Weights of a small audio captioner: encoder norm rmsnorm, encoder width 128.
Rows from block 11 of the audio encoder of a small audio captioner, named by matrix and row number. Rows with one number within an expert belong to one neuron, the router's apart. Each number is 500 + 25 x the weight over its row's rms, rounded and kept within 0 to 999. All counts start at 0. Numbers have three digits each.
After each expert's rows are labels from the 100 clips, of 14976, where the router gives the expert most weight on average: "top examples" is what is common among them. Only what is clearly more common there than usual is listed. The data: synthesized solo parts of chorales (CocoChorales). In brackets: how many of the 100.
# router: router (encoder.blocks.11.mlp.router.weight, 32x128, trained with AdamW), inputs 64-127
# up: expert up (encoder.blocks.11.mlp.up, 32x128x128), inputs 64-127
# down: expert down (encoder.blocks.11.mlp.down, 32x128x128, transposed), outputs 64-127

# expert 31
router.31:499541516550469452501463479517480475514456466443493437509532516493506501530475506517492553503489516541539551492487514470505537486553505524514515498471492528465493554483509480506499479494517508
up.0:476499494507545469510469474511495525521473489535506511485512507514501531461472507466481492506511482517575496444451497554452490498509494484523504493504484479491484510489489523528497499487475503
down.0:497500504466495492460530518523525488499478523490484483509487488476547501473535545523515522474480523489561512516454501510514473473519520480516530510521514492516475538514471454513501580470511531
up.1:490510511478514537500536513476514462542506470523552474475497481455511472517474460524500464513522534458513498500489508516494511510515509519508532519496485435518470536503487517513496482491502542
down.1:488492497540534529516494523497491491461493524490446533486480493508513505482526542513471520480455502544495483504550495471504498533508511450504478512501466483512471466491555488481507518565503516
up.2:519492498481486521496487519529523515520524519481502449511495475522525491488487540467489493470558512481512462489469444525492546475549482498472513498517502504483524501522518455430524480542493490
down.2:529528486515439448512494469514505482492526464527490474515535541501509477489549495498512528514497484509476533529496535472518538563475489485544474508486491481533503483509468563526500466481506516
up.3:517538532498543502524481507470467500522512486505529475509470472499510536482496524507477522519470457495477526501555527523489485505511491480538534476445493546486527501484494532502536512517527479
down.3:497468514497518518508498519498497536525511476480473513532457438521517535486458507527494526454506502474464495467467510493505492501493508498506490536531473490467505497457506516534523497545481474
up.4:473488510511537483533522484533505506520515475477478538499510464508536501523530455520501512517489525488519490507516495492481515511475496486508492479497515503522495481544505499476487518518495525
down.4:496464460525484473467515499492570535513482499501564535491501473508492526488492464495454478481522505565520478488531500482525472523523516506492452495491495508520518521492534520515516521495521549
top examples: note F#5 (40); note F5 (39); flute (37); note G#5 (26)

# expert 30
router.30:446546515497510507500522483477520507452468511467522532513507499505460504483521518535516540518504492471504526506484521492483502518535468534513464467529501506503519504492482491500466512498482518
up.0:484504449514535558501501480469519537483451520490522484480475498503486453523441456478500515519484536520525452503513497508500497546499517479538482477476527466457481529502472511504483501477518503
down.0:495480541522480491486485540493497477556499540511472509491556542481512519497485537520481510488545425469448519496469503475499476463488487514473489502531495519522542460488498469499514497497489520
up.1:519530490508493477496488488498517463488528497485510483497535544531490508510518499516454482520521507480500557473486527485481465528469490546500485494468535479531496532510484509508508548507485524
down.1:467521493464489508512483440520464468487500476460488478469502473513481520479483536490473510512507519524484478461518518521536473497498498500498519479534500514477473493526559462530482474510522466
up.2:456491501504542472540520513521476492477475484491486558478544485516516488481497494494458461485490495508456504495449518511496513499506502522507512475468530528499502495503511547520463497523512532
down.2:490542496502513456495458430452525486485503493470507469508492502470477503495496478509510505534496531525558481480496530514517484522473464494525514481563450490473504516471460510476499483492471538
up.3:510466517513497541488460507460539504529495485493447524508492496477462471511469499502470501485511493487517526500506490441500519476494463480505519494518469500497503564470476472498547505536518500
down.3:559513495495520508494515480475505516473483533440493492513488489471546501495470450466541515518510536525475521472543470485487532520500504551562468470485504509497476474504480530516517493510480520
up.4:486537483488482514456507470506539499476513493526506518488523509488474439506506486537481475512509532448499506558494528567482472531477503487458496523448474507487531518474540496503521471526515491
down.4:456461538450519521491481534554495498518497495489505476494506510521482501519504530445505505490468447514488477459500466521492506509510508485523427488517547518487540511493515478454467435487483518
top examples: note G#5 (65)

# expert 20
router.20:475521463508545475498436522461470487471460485479461539478469470501561491486501463529479464470502492528489483496511479492484499480512529464495480505517493487470488529501501503550483527514497488
up.0:480528509505505507469484475497516538503486479495528514490457489539478431498465516534491500496514515524507510547524476471562521492517480491475498497503499538454509478463477489516488527521489483
down.0:479501522489504535470554513448455481508501510498489550508520508463498518487529500497491501483493490496533450489537458488491508506470484523522503456485516520494477515528512477534521552507571510
up.1:504512532566519503511463495470451492471532480469500479537512529478559522512469470532501555513489521501509507461518504512544502494518499490465503500513485495508523502462520508512553481507536534
down.1:492502452450516475534523516531517455467515481461482483470523547483506494511531488489501511513516507550529463487520506468495463495497495481463477464502493498506467502501481538500483490475461546
up.2:479496527452514441509517531484453452502491490534492500532481524512500490515481486486524510501466485508506474479510482484490500511450544551493500431520492522512479513521500491508490498548508488
down.2:513511486497487497464506485527544530485495488484548518514531534468502509528500504509527507530493545517507524486460487525467511464512508528490499539521509477489499514517564483481484497492522505
up.3:491520528480525492481480491488478503530485506520505497502519490481522498512485453465500488513513484478487518510509539480488520478484522463529504501506481505493480525473513496472485479515525520
down.3:492523483541512522484538502519508493519528485492526454482440516494492506484506481479485505499478496484452525473485515495504515516541489543507460490461508496523560521480475466529493493494511479
up.4:494545447539493603495544532489512496516486492510509511511505508494517467478498515488450491482520489479494489488517520522528498466505479476515469527512520507487498477489497529515498518500505448
down.4:480509489486506475543495488461487497479513500482484456452496484496476465508559536507522451477493519510461512520504491434521508498520480497494522475442512502498503551516506475486487528454477499
top examples: note G#5 (63); flute (63); note A#5 (42); note A5 (29)

# expert 2
router.2:517472518503527526496519478467480533524503515501539486548494516528545533528500503461503497444519477515461483514514485475564500520512489509502504543458492506508501501526495526463474479491504486
up.0:511504476537458508486444541475508531530513509452504485518513523531493546523529481444488532512518507526516533533525541494485483501509481500510512494553546471483502516489502485511484506484481472
down.0:484491524501533484480499456479454496570443449521481508496455496499516499482487506527527462507476505508497528521525431501509502516513507534533483495468447483474491522533516473497479522517507504
up.1:462510506500474494519533523463499537496488507445523509535526547517543525469536521478518528490491502523518484521444493496502532466507522545472473521461523526483514546537530524506466527522489488
down.1:499476475499479535490494494529512473496514500499490512504494465481490526467457489484521495510513510532464502467499463527487507547534464477554496508527499500507487459503480424492521510494523509
up.2:476466534523480468506505473482477504515467510528476511490534514510484486483522530514528502493574516495493493508483520484485488509513487517492516549565502490477498521493510472504501491508502507
down.2:528500484498514525499493530540494512522502467489482537504510562510472531508497502526509503517524507522498471482480496504509483509524476502525522506496514537529507483501450457515531494528485456
up.3:517534509455504487521438556456460495499549515458485532504530501493451532506482523518499454473506507511493503468512492493475483498478508479525504478497518510475514494543528582492490538478464496
down.3:502481496505514492501572486513511484536485504532492498477470504538534503527463495484536543495527506483513547505550525484512476469474494476458475517491501449500459495479491499501504498518480511
up.4:501504474554464486516476488439498507523450513529493511529532505506509520513489511480452471522508513440508504511495462497485469466522500489457491508524557510476509502477551541547482541504494448
down.4:482454477491490504501574483491468499537507510472468503498453533466496498520517467511515485504518475528485504513503483445502524512484507483511467494473515520490490512494468497488496513516546501
top examples: trombone (36); cello (32)

# expert 25
router.25:544454427499466493545493527489514508497534467476484472537515493516514500520524525485506539492491482518501490456532512497512476499478483511502560481475474504503479481526542551488532493510482500
up.0:517465460513502474551458488561497446508524506491537519498517524511505497498507437467467486521532465486523470483492508496570544524525489467533514496517503490481512500527522517533499475491518501
down.0:561488522482533486461485472502472473461511464517455502481495509470541530544506531490481523519523533484469450527466536491508475507490490459483532526515539490494473492512483445467505475486557496
up.1:496518468510525501504528453481511521515517484478519517486479479519466491492501500551479484522477475502517566512497525534436480524523487491547525459499522479476486476472509565523520469488488493
down.1:540501479489498458506494501538486473532513460501516509497479469541491465470530481497539546486515468489486517464496506448502478502504513540502498496531494527510527489489491470517490500462465498
up.2:478522502533455535510469500490480464494528514495480522470487510533488507488462511533504521481505493566501513458508501508482532489485495481510490486462506540486520519525508516493448513501510474
down.2:542494505527513500474509503515476499470495492494450487525505507538523487485514521486519517485466508471479553492499451503480485562497491489457502507501519474527485485513487461497490543458500484
up.3:512459476512511497506474501522512475443507502485438457514527555495570489500502514504475490481515471481494508484493500500478551500499517530462496515515469552469507479502519509547497523524501484
down.3:482548498485520525466482521491478523475508476485453471469501505512532531484475558495482499475522519504486493515505470516553502559461526496514480490489514482536455533487494498472472529517467512
up.4:494507493500486457488464502497495485509525491494470533539521510541519515546503517500512514509521514515485512499472494481508519508563489466484542521500520465506516490532493525526468496473469463
down.4:525479547526491511481502501488491459528510515491469495520492480502481483522540522483494532493490480556526509497482456494523470519500521513517467515477491508529537504460499478481487500506542505
top examples: note F#4 (41); note A#4 (28)

# expert 22
router.22:491486516517500540518508522498512474510505538509479517537530509484532517525470519499480529478516464474537456466528531484528484529503488513485462482542511478512454446475529553498476501519523517
up.0:478481476462520485520508499470484495537506473475537530521488492503489429535498521525515477490496484473512465485546497535545463520457507465541444459509483509504473468513530536486519504528514507
down.0:500543512529459474483530470507479491532502559501517526484481495517502544533488520461483472492463481528490483493491528549485502510485493507483510531512485493506420485462490464509463489466512467
up.1:483492496476469501517519511496491503539480506494468518513497501486478459500450465519487459527512483547513506419476486478471501481495499514490452509476494509520514520551497516520509546535503471
down.1:493510540485508471547497508500540510493503492489485487454483484512473500498502498490510497500485516508505488563488491490482502477483493498482504513491497504504507530499476497439483520476513529
up.2:463522488449508525504497500465493499483521500506524476463566483520507533513508514571479507514484486519465477561517488478514494514486520502471515488519495540514537491520565483431484514532509517
down.2:503526488511488517543500526484510490503483505490483504512522506547575492518531494499485510516488542493515496480492493498489534507496521483529518467502474450527510496577472524547481457489509551
up.3:568532491494488504545497518483482523518501494533473482540517469492559528462538489452504500515516519482543518547465506504458495489534509529488500476532516506523489466501461491562538486474483509
down.3:505517502503519519487503541483510470510465471502491473493490472525449552499493531496523510517483506523492479466492485458490464509506544503490525450464501531475515545496462472471536548503542495
up.4:509544497494486489481524485506504517498499463439528518506484543484489510559532521519487533501513475535479540499492483507482491495485488506505507486513504519479499492510447509545472481517530475
down.4:505455476536509498522517547459571459468471514521523473553493526525463485498510534555510498514500493502497500485501493466528518512517479518505503501508528486471534479490503487462499505486488491
top examples: note G#4 (42); note B3 (36); viola (31); note E4 (26)

# expert 9
router.9:529515501532475511513490470525488498497511498487507450480521496538489508484456511533462517533457500507477467521530528495540509501512513526458473522501471531437499512483551521488476535489525500
up.0:492505520487518521501493510493507460533460481466487516518496441467519466514552474486514489471494470526543486470521500487457517507442520479471489501482494520501495521491507487484487480481531500
down.0:467503514564432499500491504459498486450513476504489500561546492508514494504506521474510481466498508518513492474502452504550512502455490477516481490490504460465489502518488546492471481478502495
up.1:510501491458509519478515528473484491489489535479493475489517490481473485520523485542509471493508518463476518497494547510479487495472513534527475504505479523486493485510520518487495466458469513
down.1:474481479513471470507466460524466521529514528479506514464446450502501537486537513447497501508479499505463479488512504475472503453492528471520489514527488488478502554539523515513501508490499515
up.2:476528506473503477524486504513503516523508516486523494495499522530502475484503534479502530473459513468471497499504540556517511551465502467516543512523525486480532468515491505508490536484502549
down.2:505496530505542515506492505493509507513500484519487540485487488509511487479452473539504496524521490478498532541476525481532511495510505429504494511476499499549499512492530480528523500468561492
up.3:468486532476506529518522488465514543499484497518482518484513500533466517521467475485468514566509492472492534497544520552470501476462500502493528522501486475475521511518476525490470498515490547
down.3:523488480525513526524474482481482510459508471479530490517460473542542467481503525521485481536512491475501545490492480479509505503577458512526502510510486489522518479514498506449486553495482515
up.4:513489491483490475503501490519523529487496512441459499483436461472524454535517478490486489505486482568509496448508483497471515539464506468496491549481500533486531486495465512525533466509480531
down.4:510501476507494497502502532512519493499498531532486475493552447499502529498510507461505488425543509474463522498512543537514542473497495495460495485525524498515478491532476464484487510456488513
top examples: note D#3 (72); bassoon (34); note F#3 (31); instrument: tuba (30)

# expert 6
router.6:490518540526477516527474472450517532463510521468511490479510473502447556480499504455473489520485476518561525493465474486451525459495480463512520484538527504469523497542464480519510525508459500
up.0:489465507428515519502515471489481559520487524474498506465511493506516474458559466498479492505492492518494447468492536436485526516491465491499518514543470501529506528499478523487475478474494510
down.0:512488490500494516484478474512521456495528497510502506451484503477499480540497494499529567443514503476502534550520501568486503516485464514542514479475529505471497462521485477506532532492510468
up.1:503491496499504498520529491498517514501522499472490524525497479516511499486496511494485497500528445456504460440505491505526461507490510461527484538513512491551484460485540510535553508507509460
down.1:501483455501464484505500480489475494495438478502509484496483531495478489489514471513482556521505491511520516531544507472469503525547462515509517518510521478483486542511474490468470475505433511
up.2:460460496441505505487510525488482545485540560473503495508481541497520531490506486465491550498499511472536495502509503479487538552493522513518573489470487523537517506524503525457463488475514521
down.2:509530535499505448511485494453532508522509448445493536484477478530531481529498457509510521460492550508506502492479503495496484480526495504476444500521479472510529482495461459518509514523527528
up.3:494534523519481466525501497490491454494492482486489533525466512514438482501471463483500528527497513480495461515475481510460472496510509519482491504489532517440438487478493498526535483525439503
down.3:518493518524482521463523490490500506485499505503485477525512532490483453533510507527454530517457501468537489497440470482477509522475502497434514494503448470559471513484529524477492514502454535
up.4:512487468468539488471486511496510522479577519513507514459518491483482515522518453525471484474534483503452526484511510483489506488500499458493504489550528486523468493472501490521527438520485509
down.4:530531511492471496517458502515489523493507465498493461551511488545501562501493480486464524455459471471529493520536505486497512498510512525531506495480496495495546450515475510516523506486501513
top examples: horn (81); note A4 (29)

# expert 12
router.12:481517509499485448505496522516513449515500499480501482477539540487497482487472485494530501477539527498529539481444560506472519492501505504519512472490545516526523504478512463539526465551524510
up.0:508501514495470487514430478523483537499517524488518505493546473500520505467450493541518513512477427499528496499505453489544543529482499468450521504503501513512508529511527501482508467528459491
down.0:484526495516524526503548502499476518527524485530527506504476509498498516510504483537485461521539563533481521495505508487494495499501515529466497483507467524486507462529458468501500497491532526
up.1:525486519482564492495531480506477518489470535477465487473484478510496504495522511529527474472460481468521495518556452499478520489495512498532476488504448530502548531508501519504468510505516523
down.1:515500510491463493495499460556479482492535488518524476524479501499471513486517547505521481521468518532470521524505493514462469498484476506480497498510543522543505560477516515499473448508478498
up.2:518482492493482475518444526463531479476502515507501476514453497509473455484525495498520504518450537444529505515482499494477493523538501463474534501522522462533511528503530492505474508465524494
down.2:485541487520508463481487430490471492549521470500465511541512516502497502508468539520469462513543458503521511480510494496494525450509446507499482533542468522516464516543477511513529484524487507
up.3:548472487459461468489495490514542501485484542485472501530532511485486504488481492477531462508495474508518503512482540512516510490517452507481460535495506453467463488514498512503483510503485509
down.3:446508455475498493486525530493457508416454452474466489503506524468491520494499481452472496460504476514499485489500532547472470490513492523520534526518480474476483471485493524547506496468537490
up.4:519436473511512460540483499528482458495491523492496468493483488538513505463514452476480489543497509534530486489479506513499526508490503479493544514538482495496483527481498479482446506523519507
down.4:493510540502500516476499524470472546567501507445450475487520556461502519490496496473513513550469491474436523493502523533527503512502511510530498459531516506504472471512476537461522512469482472
top examples: note C5 (81); oboe (45)

# expert 18
router.18:460483482472538518471503531445499551504498527528465529524498498479467526489527509499510499485513514500469520534532493491482503529489501466518495503498486447509511488538476554499444476474465499
up.0:548477484478483452476545460506508509496546491489500465487480523503493499429513477453514536493523539485498441485470496495525497454482510516497488492517503534530483472510474532498537537426509513
down.0:506499502516445563506509487509474538462518502530520499472481485520504482498538503477515494510552465520545489510526494526469546502446485510513476500491498465523500515521556472524500495552482515
up.1:496548487458481486479489556517509476494519520422516508545494503471498466468500505488482529468481494496473529506516488516473517480460478508505509493497475519535480489511455501521512540498527481
down.1:502485483515531460509555500472487476501470495500496523486514531479480534525540511557538478491477569530510457492507502466463463470490522481521473525540506496501515526557507522525504538488496442
up.2:476506489504497466519530526486468559486516493512512463519486511483478498536496488497466497538524483495468486476498548460508535483475463493515518506481491507463492532463497528499472498553506500
down.2:526497524530538503484501481491502468474502482538488502507490513532454528492539515501533524441510502519514484520498472510488518528516511522504417472528498511527517518571504516512521487452517530
up.3:487493518480503508534485526496523523496556511498503511519545496527481476495489517489505549489504477501495530512501553447559506510478485448512524491506538510551504531493515478510514464528504516
down.3:550536514465535510514496520502512467452502483490491507557484472506540476481501512508476503553463541483530497497502534473460534542516502439491468472529540484508462478471496508493483520518516457
up.4:459494475449477528498513485489491533497514484501553499472493518518548563492501491519485455485543499488514499528490487480509499483502541488503488512487503485495475499498520488452436517575505553
down.4:530481540525505495479509543482466554527536514478459454466530472494506458479497515473524510496523489488461510492513496555544495521528481545501463510469500507504519504490470530523507519470534476
top examples: viola (74); note D4 (48); note D#4 (43)

# expert 8
router.8:489530504511485528518484485496519496502493536471489498484465467498446525474479563524480495519518465511538511478491480466464515533538465470517502536495524480509453493491523528522502496476480474
up.0:518494518517508506510472525495500518511464484502501487527537484491445472511487485525503453485481516504482511518480478442452491490501481471525481533478538536488486441529462527457469492550495524
down.0:456448505494510505494543459455477494521529480473525511451473505514482456461544498515491458536538515480496458476511458483479467466555511481506508505504489497486524494498522559535526471521501526
up.1:503530529546484493468461509512483453473512543456496529516505506501502502522449505528524535474498489525501470519483512557512468525529501520519567486524488481516492522515485476487527538516540476
down.1:451529525451524520479497480509535509457525501536489507523497452520486479484545487429522509554489486535469527509503503479520494497531505482482445500489529496539470484493490495494488436521441484
up.2:540470504446505545531523529446496474524498508525543499478480497499489473487538496530478489506469474530491551510497519546460527474492499518508486503505489540503511511473523517521509472510540532
down.2:484501483484526528487486465518461511471470488475479500509527498507508476501512501494477495467509490524528467487487496510512499537423559545501543508488481532506512493546517510484472525518519496
up.3:500528559493451506467501512484493501463529516523540484507486494546497476516470533508510428464531454477528467504494484491497527463534510489463535498499462498476499488479523507497517497510517536
down.3:515504463482537542543490502570514485523499522535484509482520521512496483541505497484463522470419492468498495475489481572502489481509523528520508493526470447516488510487492524504463477489493511
up.4:503482470491507505465548525507549482490522506499498498520458528486515505483498493484496499467553521470493451483475521457511508492439542467492552570482487481495500505522510497478471510535469495
down.4:576479506491501479551457527465451504511539491517510483501534491485457516534515495516527520515498517531522483517515487497489489486552494490525488452495493484480474517483488463532524523481485445
top examples: tuba (58)

# expert 23
router.23:520504500519554562500470498473505495523481499471484481492513506477515489535486487525473481486511515532483491437530517521478498491502502498505472500481492525496525502529505521506462491506489483
up.0:448464517533492459499466497534487524508495461478453536498524476512500513521463485558531502486467519498498480465482533476513463498464483524488522493500504482517528466518509495472521485495540504
down.0:519509538487455513527532496505478500520505492512514486521471524485521506502513525483497525519487484484504510524551502479496501469506498510481520480479474496519473504493506530500473429530423489
up.1:489486506488512524495546523486509482518492466497534476513514498508518513506470510481504502491499493467525456490553509515510494521533538542486553453530480459453500473507500470547470463493479490
down.1:521514482492534470492449529494526467490461523489511490542505517460502504473526498491500467527497501544499520513479484493499490470497474501485454517518505517536549496502491483506524499473518538
up.2:454530476487505497517504511463502520491539505498470513535554493537500495469493511482508508552454508479534487482524450472504466535474488474516457491509510502533470482517506527511522502493467438
down.2:500528490477510547500499499507511529513515495508474446464466473504510514538451521530469448466496512498520544496485542483489517475490483531464523460522538494506475459495495502516498532533540537
up.3:495469532496519532508545471478485544476539469521467500537503459488491510473443470480569519495497468512499548495500493513530517493488520475462446503510498508492498529469499517499522457486495476
down.3:526524493502528485481492547481504525535476492520521532531512545539497516483460488485485541487494514502451536493483506502430501482503534489519537494484470511458528484448490473482462479513490530
up.4:490518477548489508504478478497438468561486466506467481465503514496551455524483460489490459453523497520475527463526494511517508508528490502498472541511489487449470473480485539471492481476540484
down.4:519538518519491523481527454531530505517530482483487507488468529478495488490529571511522522539501503468535516497528519472473499515518462477521492509485481502503482498511509504525541509478510504
top examples: bassoon (71); note A#3 (69); note C4 (35); note C#4 (29)

# expert 21
router.21:510532494516478524506473504477501543537525558485458511498499525506460546501477532486448531528506501474536498446496470480446506512523485445509511536505523459461515533459475525506453479493478476
up.0:534537488512480491540538497527558479474510516466481494476528501495468452521514454483488527536546482495500497474536493473510512502525483463506492490498562498518456491457483482514516492530501551
down.0:489508518521493505494487532516451501481491502522524475479476538509504507483511500476486471511481524505526464527501491497471514544510509492491528507493535508488458502493482519481488475521496484
up.1:445480506477504525469497497521488513443508503529497484421522495491474473502511468492507476502510486442499506490527539454502540506503506464471499523468482480478467507466491532522508483508509504
down.1:469484503529472477469526475508539499482484546524477544481468464493486500499546527479504522511464509492485478520478468491539496479526514530554490520499463483485458463500463508528489486478466551
up.2:470536477497489511499534544482509495502528505506541480469463493493502497505498500477478492487489489494567525556463453527483536486536488526466507488482470534520496497536465467510535497467485495
down.2:477472484527499497555458494513465498507506509488495458471492495545493484501418469483498524482521503498478498474513544506486474463557487494519522508491490531509475521497507502483498497513475478
up.3:462519488498495475481500503516522508452508516488522491515508504527487585551486514504536495497499470543574515511498539503473459523565492452474508490524481458487496489509519501521500481514512523
down.3:501521454487496488496448514532452498473547505485480470468466505508471461418460480469483478518525503463494503492512482481512505514505481515451504516468493530522479527498465511498452484472474479
up.4:501495499513488516515531542446489511474478478515465494559514483483497513484489528502521486497509486501526492540497541511474463513498453472527499525489479453473510491518481500487488489530467523
down.4:519523510492517525536488472507455487507513459466513544490446501516479532510490492514478536487522483496498461489510456474447532543519508513519485476525468525521513515462502514508524534516527484
top examples: note A4 (41); horn (40)

# expert 10
router.10:481484477514489525507515462473471506496481492500509485496472484485470570475520516543446455518476504478503497444518480494498495510467477477499500483484469508478473501505492511525515491502470472
up.0:516519539497484491552503523507522458524515474492497506515469514482533496519502499456514491520528485479540499500492548532512489490491537529564489526502512500533499469473484489489534489500495529
down.0:548526512475469502496518499541526490524506484496507527480509525543504484500526481495451520489484505454507500503460524519480475550457460492555473424496488512513488517463503497515497478525487562
up.1:507470483523537510459471495460536566525468503492490532466489489479512506546528487506494497547495468513493439517479489538517536525506548488477501520515511505474507477460481477501471509498453519
down.1:473507472517517522524521484447490473493494547512547452499513513511473479487504552530445489544533480458497438490530491491468517533473498530524531501487493508502487514497531496501504520521509490
up.2:481532484487449521545503486480549488509479515509483494488547466533526506486460494523552550515542503479533510472513473500486484505547515528444521490507532517456507500531500496502510541513501477
down.2:487506537516533508481482519507465510503509521521497496512456475463462538501534499487449474471522456506493529523513511500505535486501484505491537521468540510510544476520454469455462529541469489
up.3:470486507518533503492513538488530509475498464532475498513493447516507503512490473507513500507507463491476510509473459535493487484498477495516460502492457506463482423507458452510482501474489501
down.3:474467479503516519495479507459520517513469515496558458497570512527537496489550516516501512520485530492543455523491503474472533478502507497496480509505542479513514540459492482524515512495484505
up.4:523531500467508485490506505509504496539499522487499529491475522491532513522503558473506468510545487518531480489466517471507486507542480478494521532507503488507509527513509464480470516505482448
down.4:504469520525525497469500524495517520525527517555507520500521486541495464464468473534519525439518446539508504543497485493516478502483554479513511454502486488541507427532496485488521536540517516
top examples: clarinet (62); note D4 (41)

# expert 16
router.16:499524463533508480479542478521490523503485512513527523543475515489477542483507512492491541499534483526488524548517478498521514495479494535508503516464504527512521536534479484464490507492486457
up.0:498496510512527505493492500498513481457490458420529504468492462461499490550468519508510488497521490492527534512488509541541520465552504509466494464506508500498522532486504500507523501497481434
down.0:516459471513512473515504490519574489481479518507492496512556479531516555476488491479505519493458500502487472476507545471461502502488466498494532527516447503524528515504500493519528508506485492
up.1:519476483493513480518534463466534477524500483501521498449513512471503513480479515491505512495493513470509510507470525512514491496478508485520532459496468488524490496496528503524559486457466497
down.1:487486471507494517520496503488521492529479486492453515424542489470503509486484488512515470513468540521517504476520473477512532513528524535466499499533476565496506513457515469501494466503476475
up.2:509525481497484512475524514517534464502486444515482516518501558484516487506504493504514509476499462483556470523554523464552541464492487486501533488518513483496479533513500503512478501514461507
down.2:511498519519508536525477494531510482485491568494516503464503483466519523492539526484497491497470517524559460465497485540522502559518492505531489483512503501540513456506475511473504466499478475
up.3:483509473526491507504533496500486454502485527480493481522483500516532497500493464493520508530581472491534465487462515483468506519498484525488500519479542509516496484499514484495484535488490478
down.3:435512509465477495533514496514506537537515510532511466532455492526508519501497484506529482493434476526527518499501556538489513506507509485538510513463496518499503522471523500513540504483494513
up.4:462558494508477516451482465491507552480513518488514520482493524533490501488548488509556529462483534478460535535507500524464490499490506494539516471515513512548530518567487472496515523487493499
down.4:520452502472538470473491510503491539530476507500514485462454500468508541526532510467514510466495498487517540487493466493466454528509472557492476498522506521505529507465443519502477461499508529
top examples: flute (84); note F5 (53); note E5 (44); note D#5 (43)

# expert 19
router.19:467517509511464525518490489460509530483474510485493465508488459487468556484488531463468470527444486524544541500501496482483512482527482479441512512516505492480473502526517526514507513499444462
up.0:493565518511456517508495505505496493533453513502504493509528497451452490476495534487506516500491463500473526517508547501534465481477452480548563507521511460517537489519497483497498498489468477
down.0:465452518511456468525544490510455520475544452471492497532470485558513519512508487462515522467491455498532491523474485503472502534515495496484460465501519493499529567493481512469477493497521484
up.1:476511461552481485466480479527513520473543516507456532508550534493492512506477468555501513518502485462463502512533506450468452482476496483473559531512445510489537499500510468474492508507533535
down.1:481568505563460512519470491483485498510513492457475487505499471472514476489520510542534499497544557503508531493469459521502545525523497483527479491479484492502471463509487537528491479524458491
up.2:456527480568524520511528499443514530474456492468531509487522478514506507497463490497496476497533474526536501507491550521498481529522516504469488521504517503512494461551523481496494458517519477
down.2:494540450535472528504507498517516484512504527477492508493528521483488519495508473510478510498507522490499507461414487453452547517475476476512509510465483497488493542483492524541482517476497437
up.3:517501510502494494509453515482504539544528503522475518485531506516518478500513477519475539485489505507547500465478466494450484509507516491539510501477493467530482480479496500556492469500494473
down.3:494589534499492498492499474478470502469513497485459498453485490503475496487434524526506464486477527524515466485520506491513499535490456518525476529501508515505537472470512494522476508488460534
up.4:472494509500493458483498539506488508513499481500486514483511519494543521491490486496538497466522534511476486463485483505475491526517479544497450509510504481504484502460507460523475476493496505
down.4:528489519520481501469513478510494503474481483534435467525511534492516499508475487479488502475473536503473501466527487529469472541521532492456511482505487486471503524496491498510492502538527478
top examples: clarinet (33); horn (25)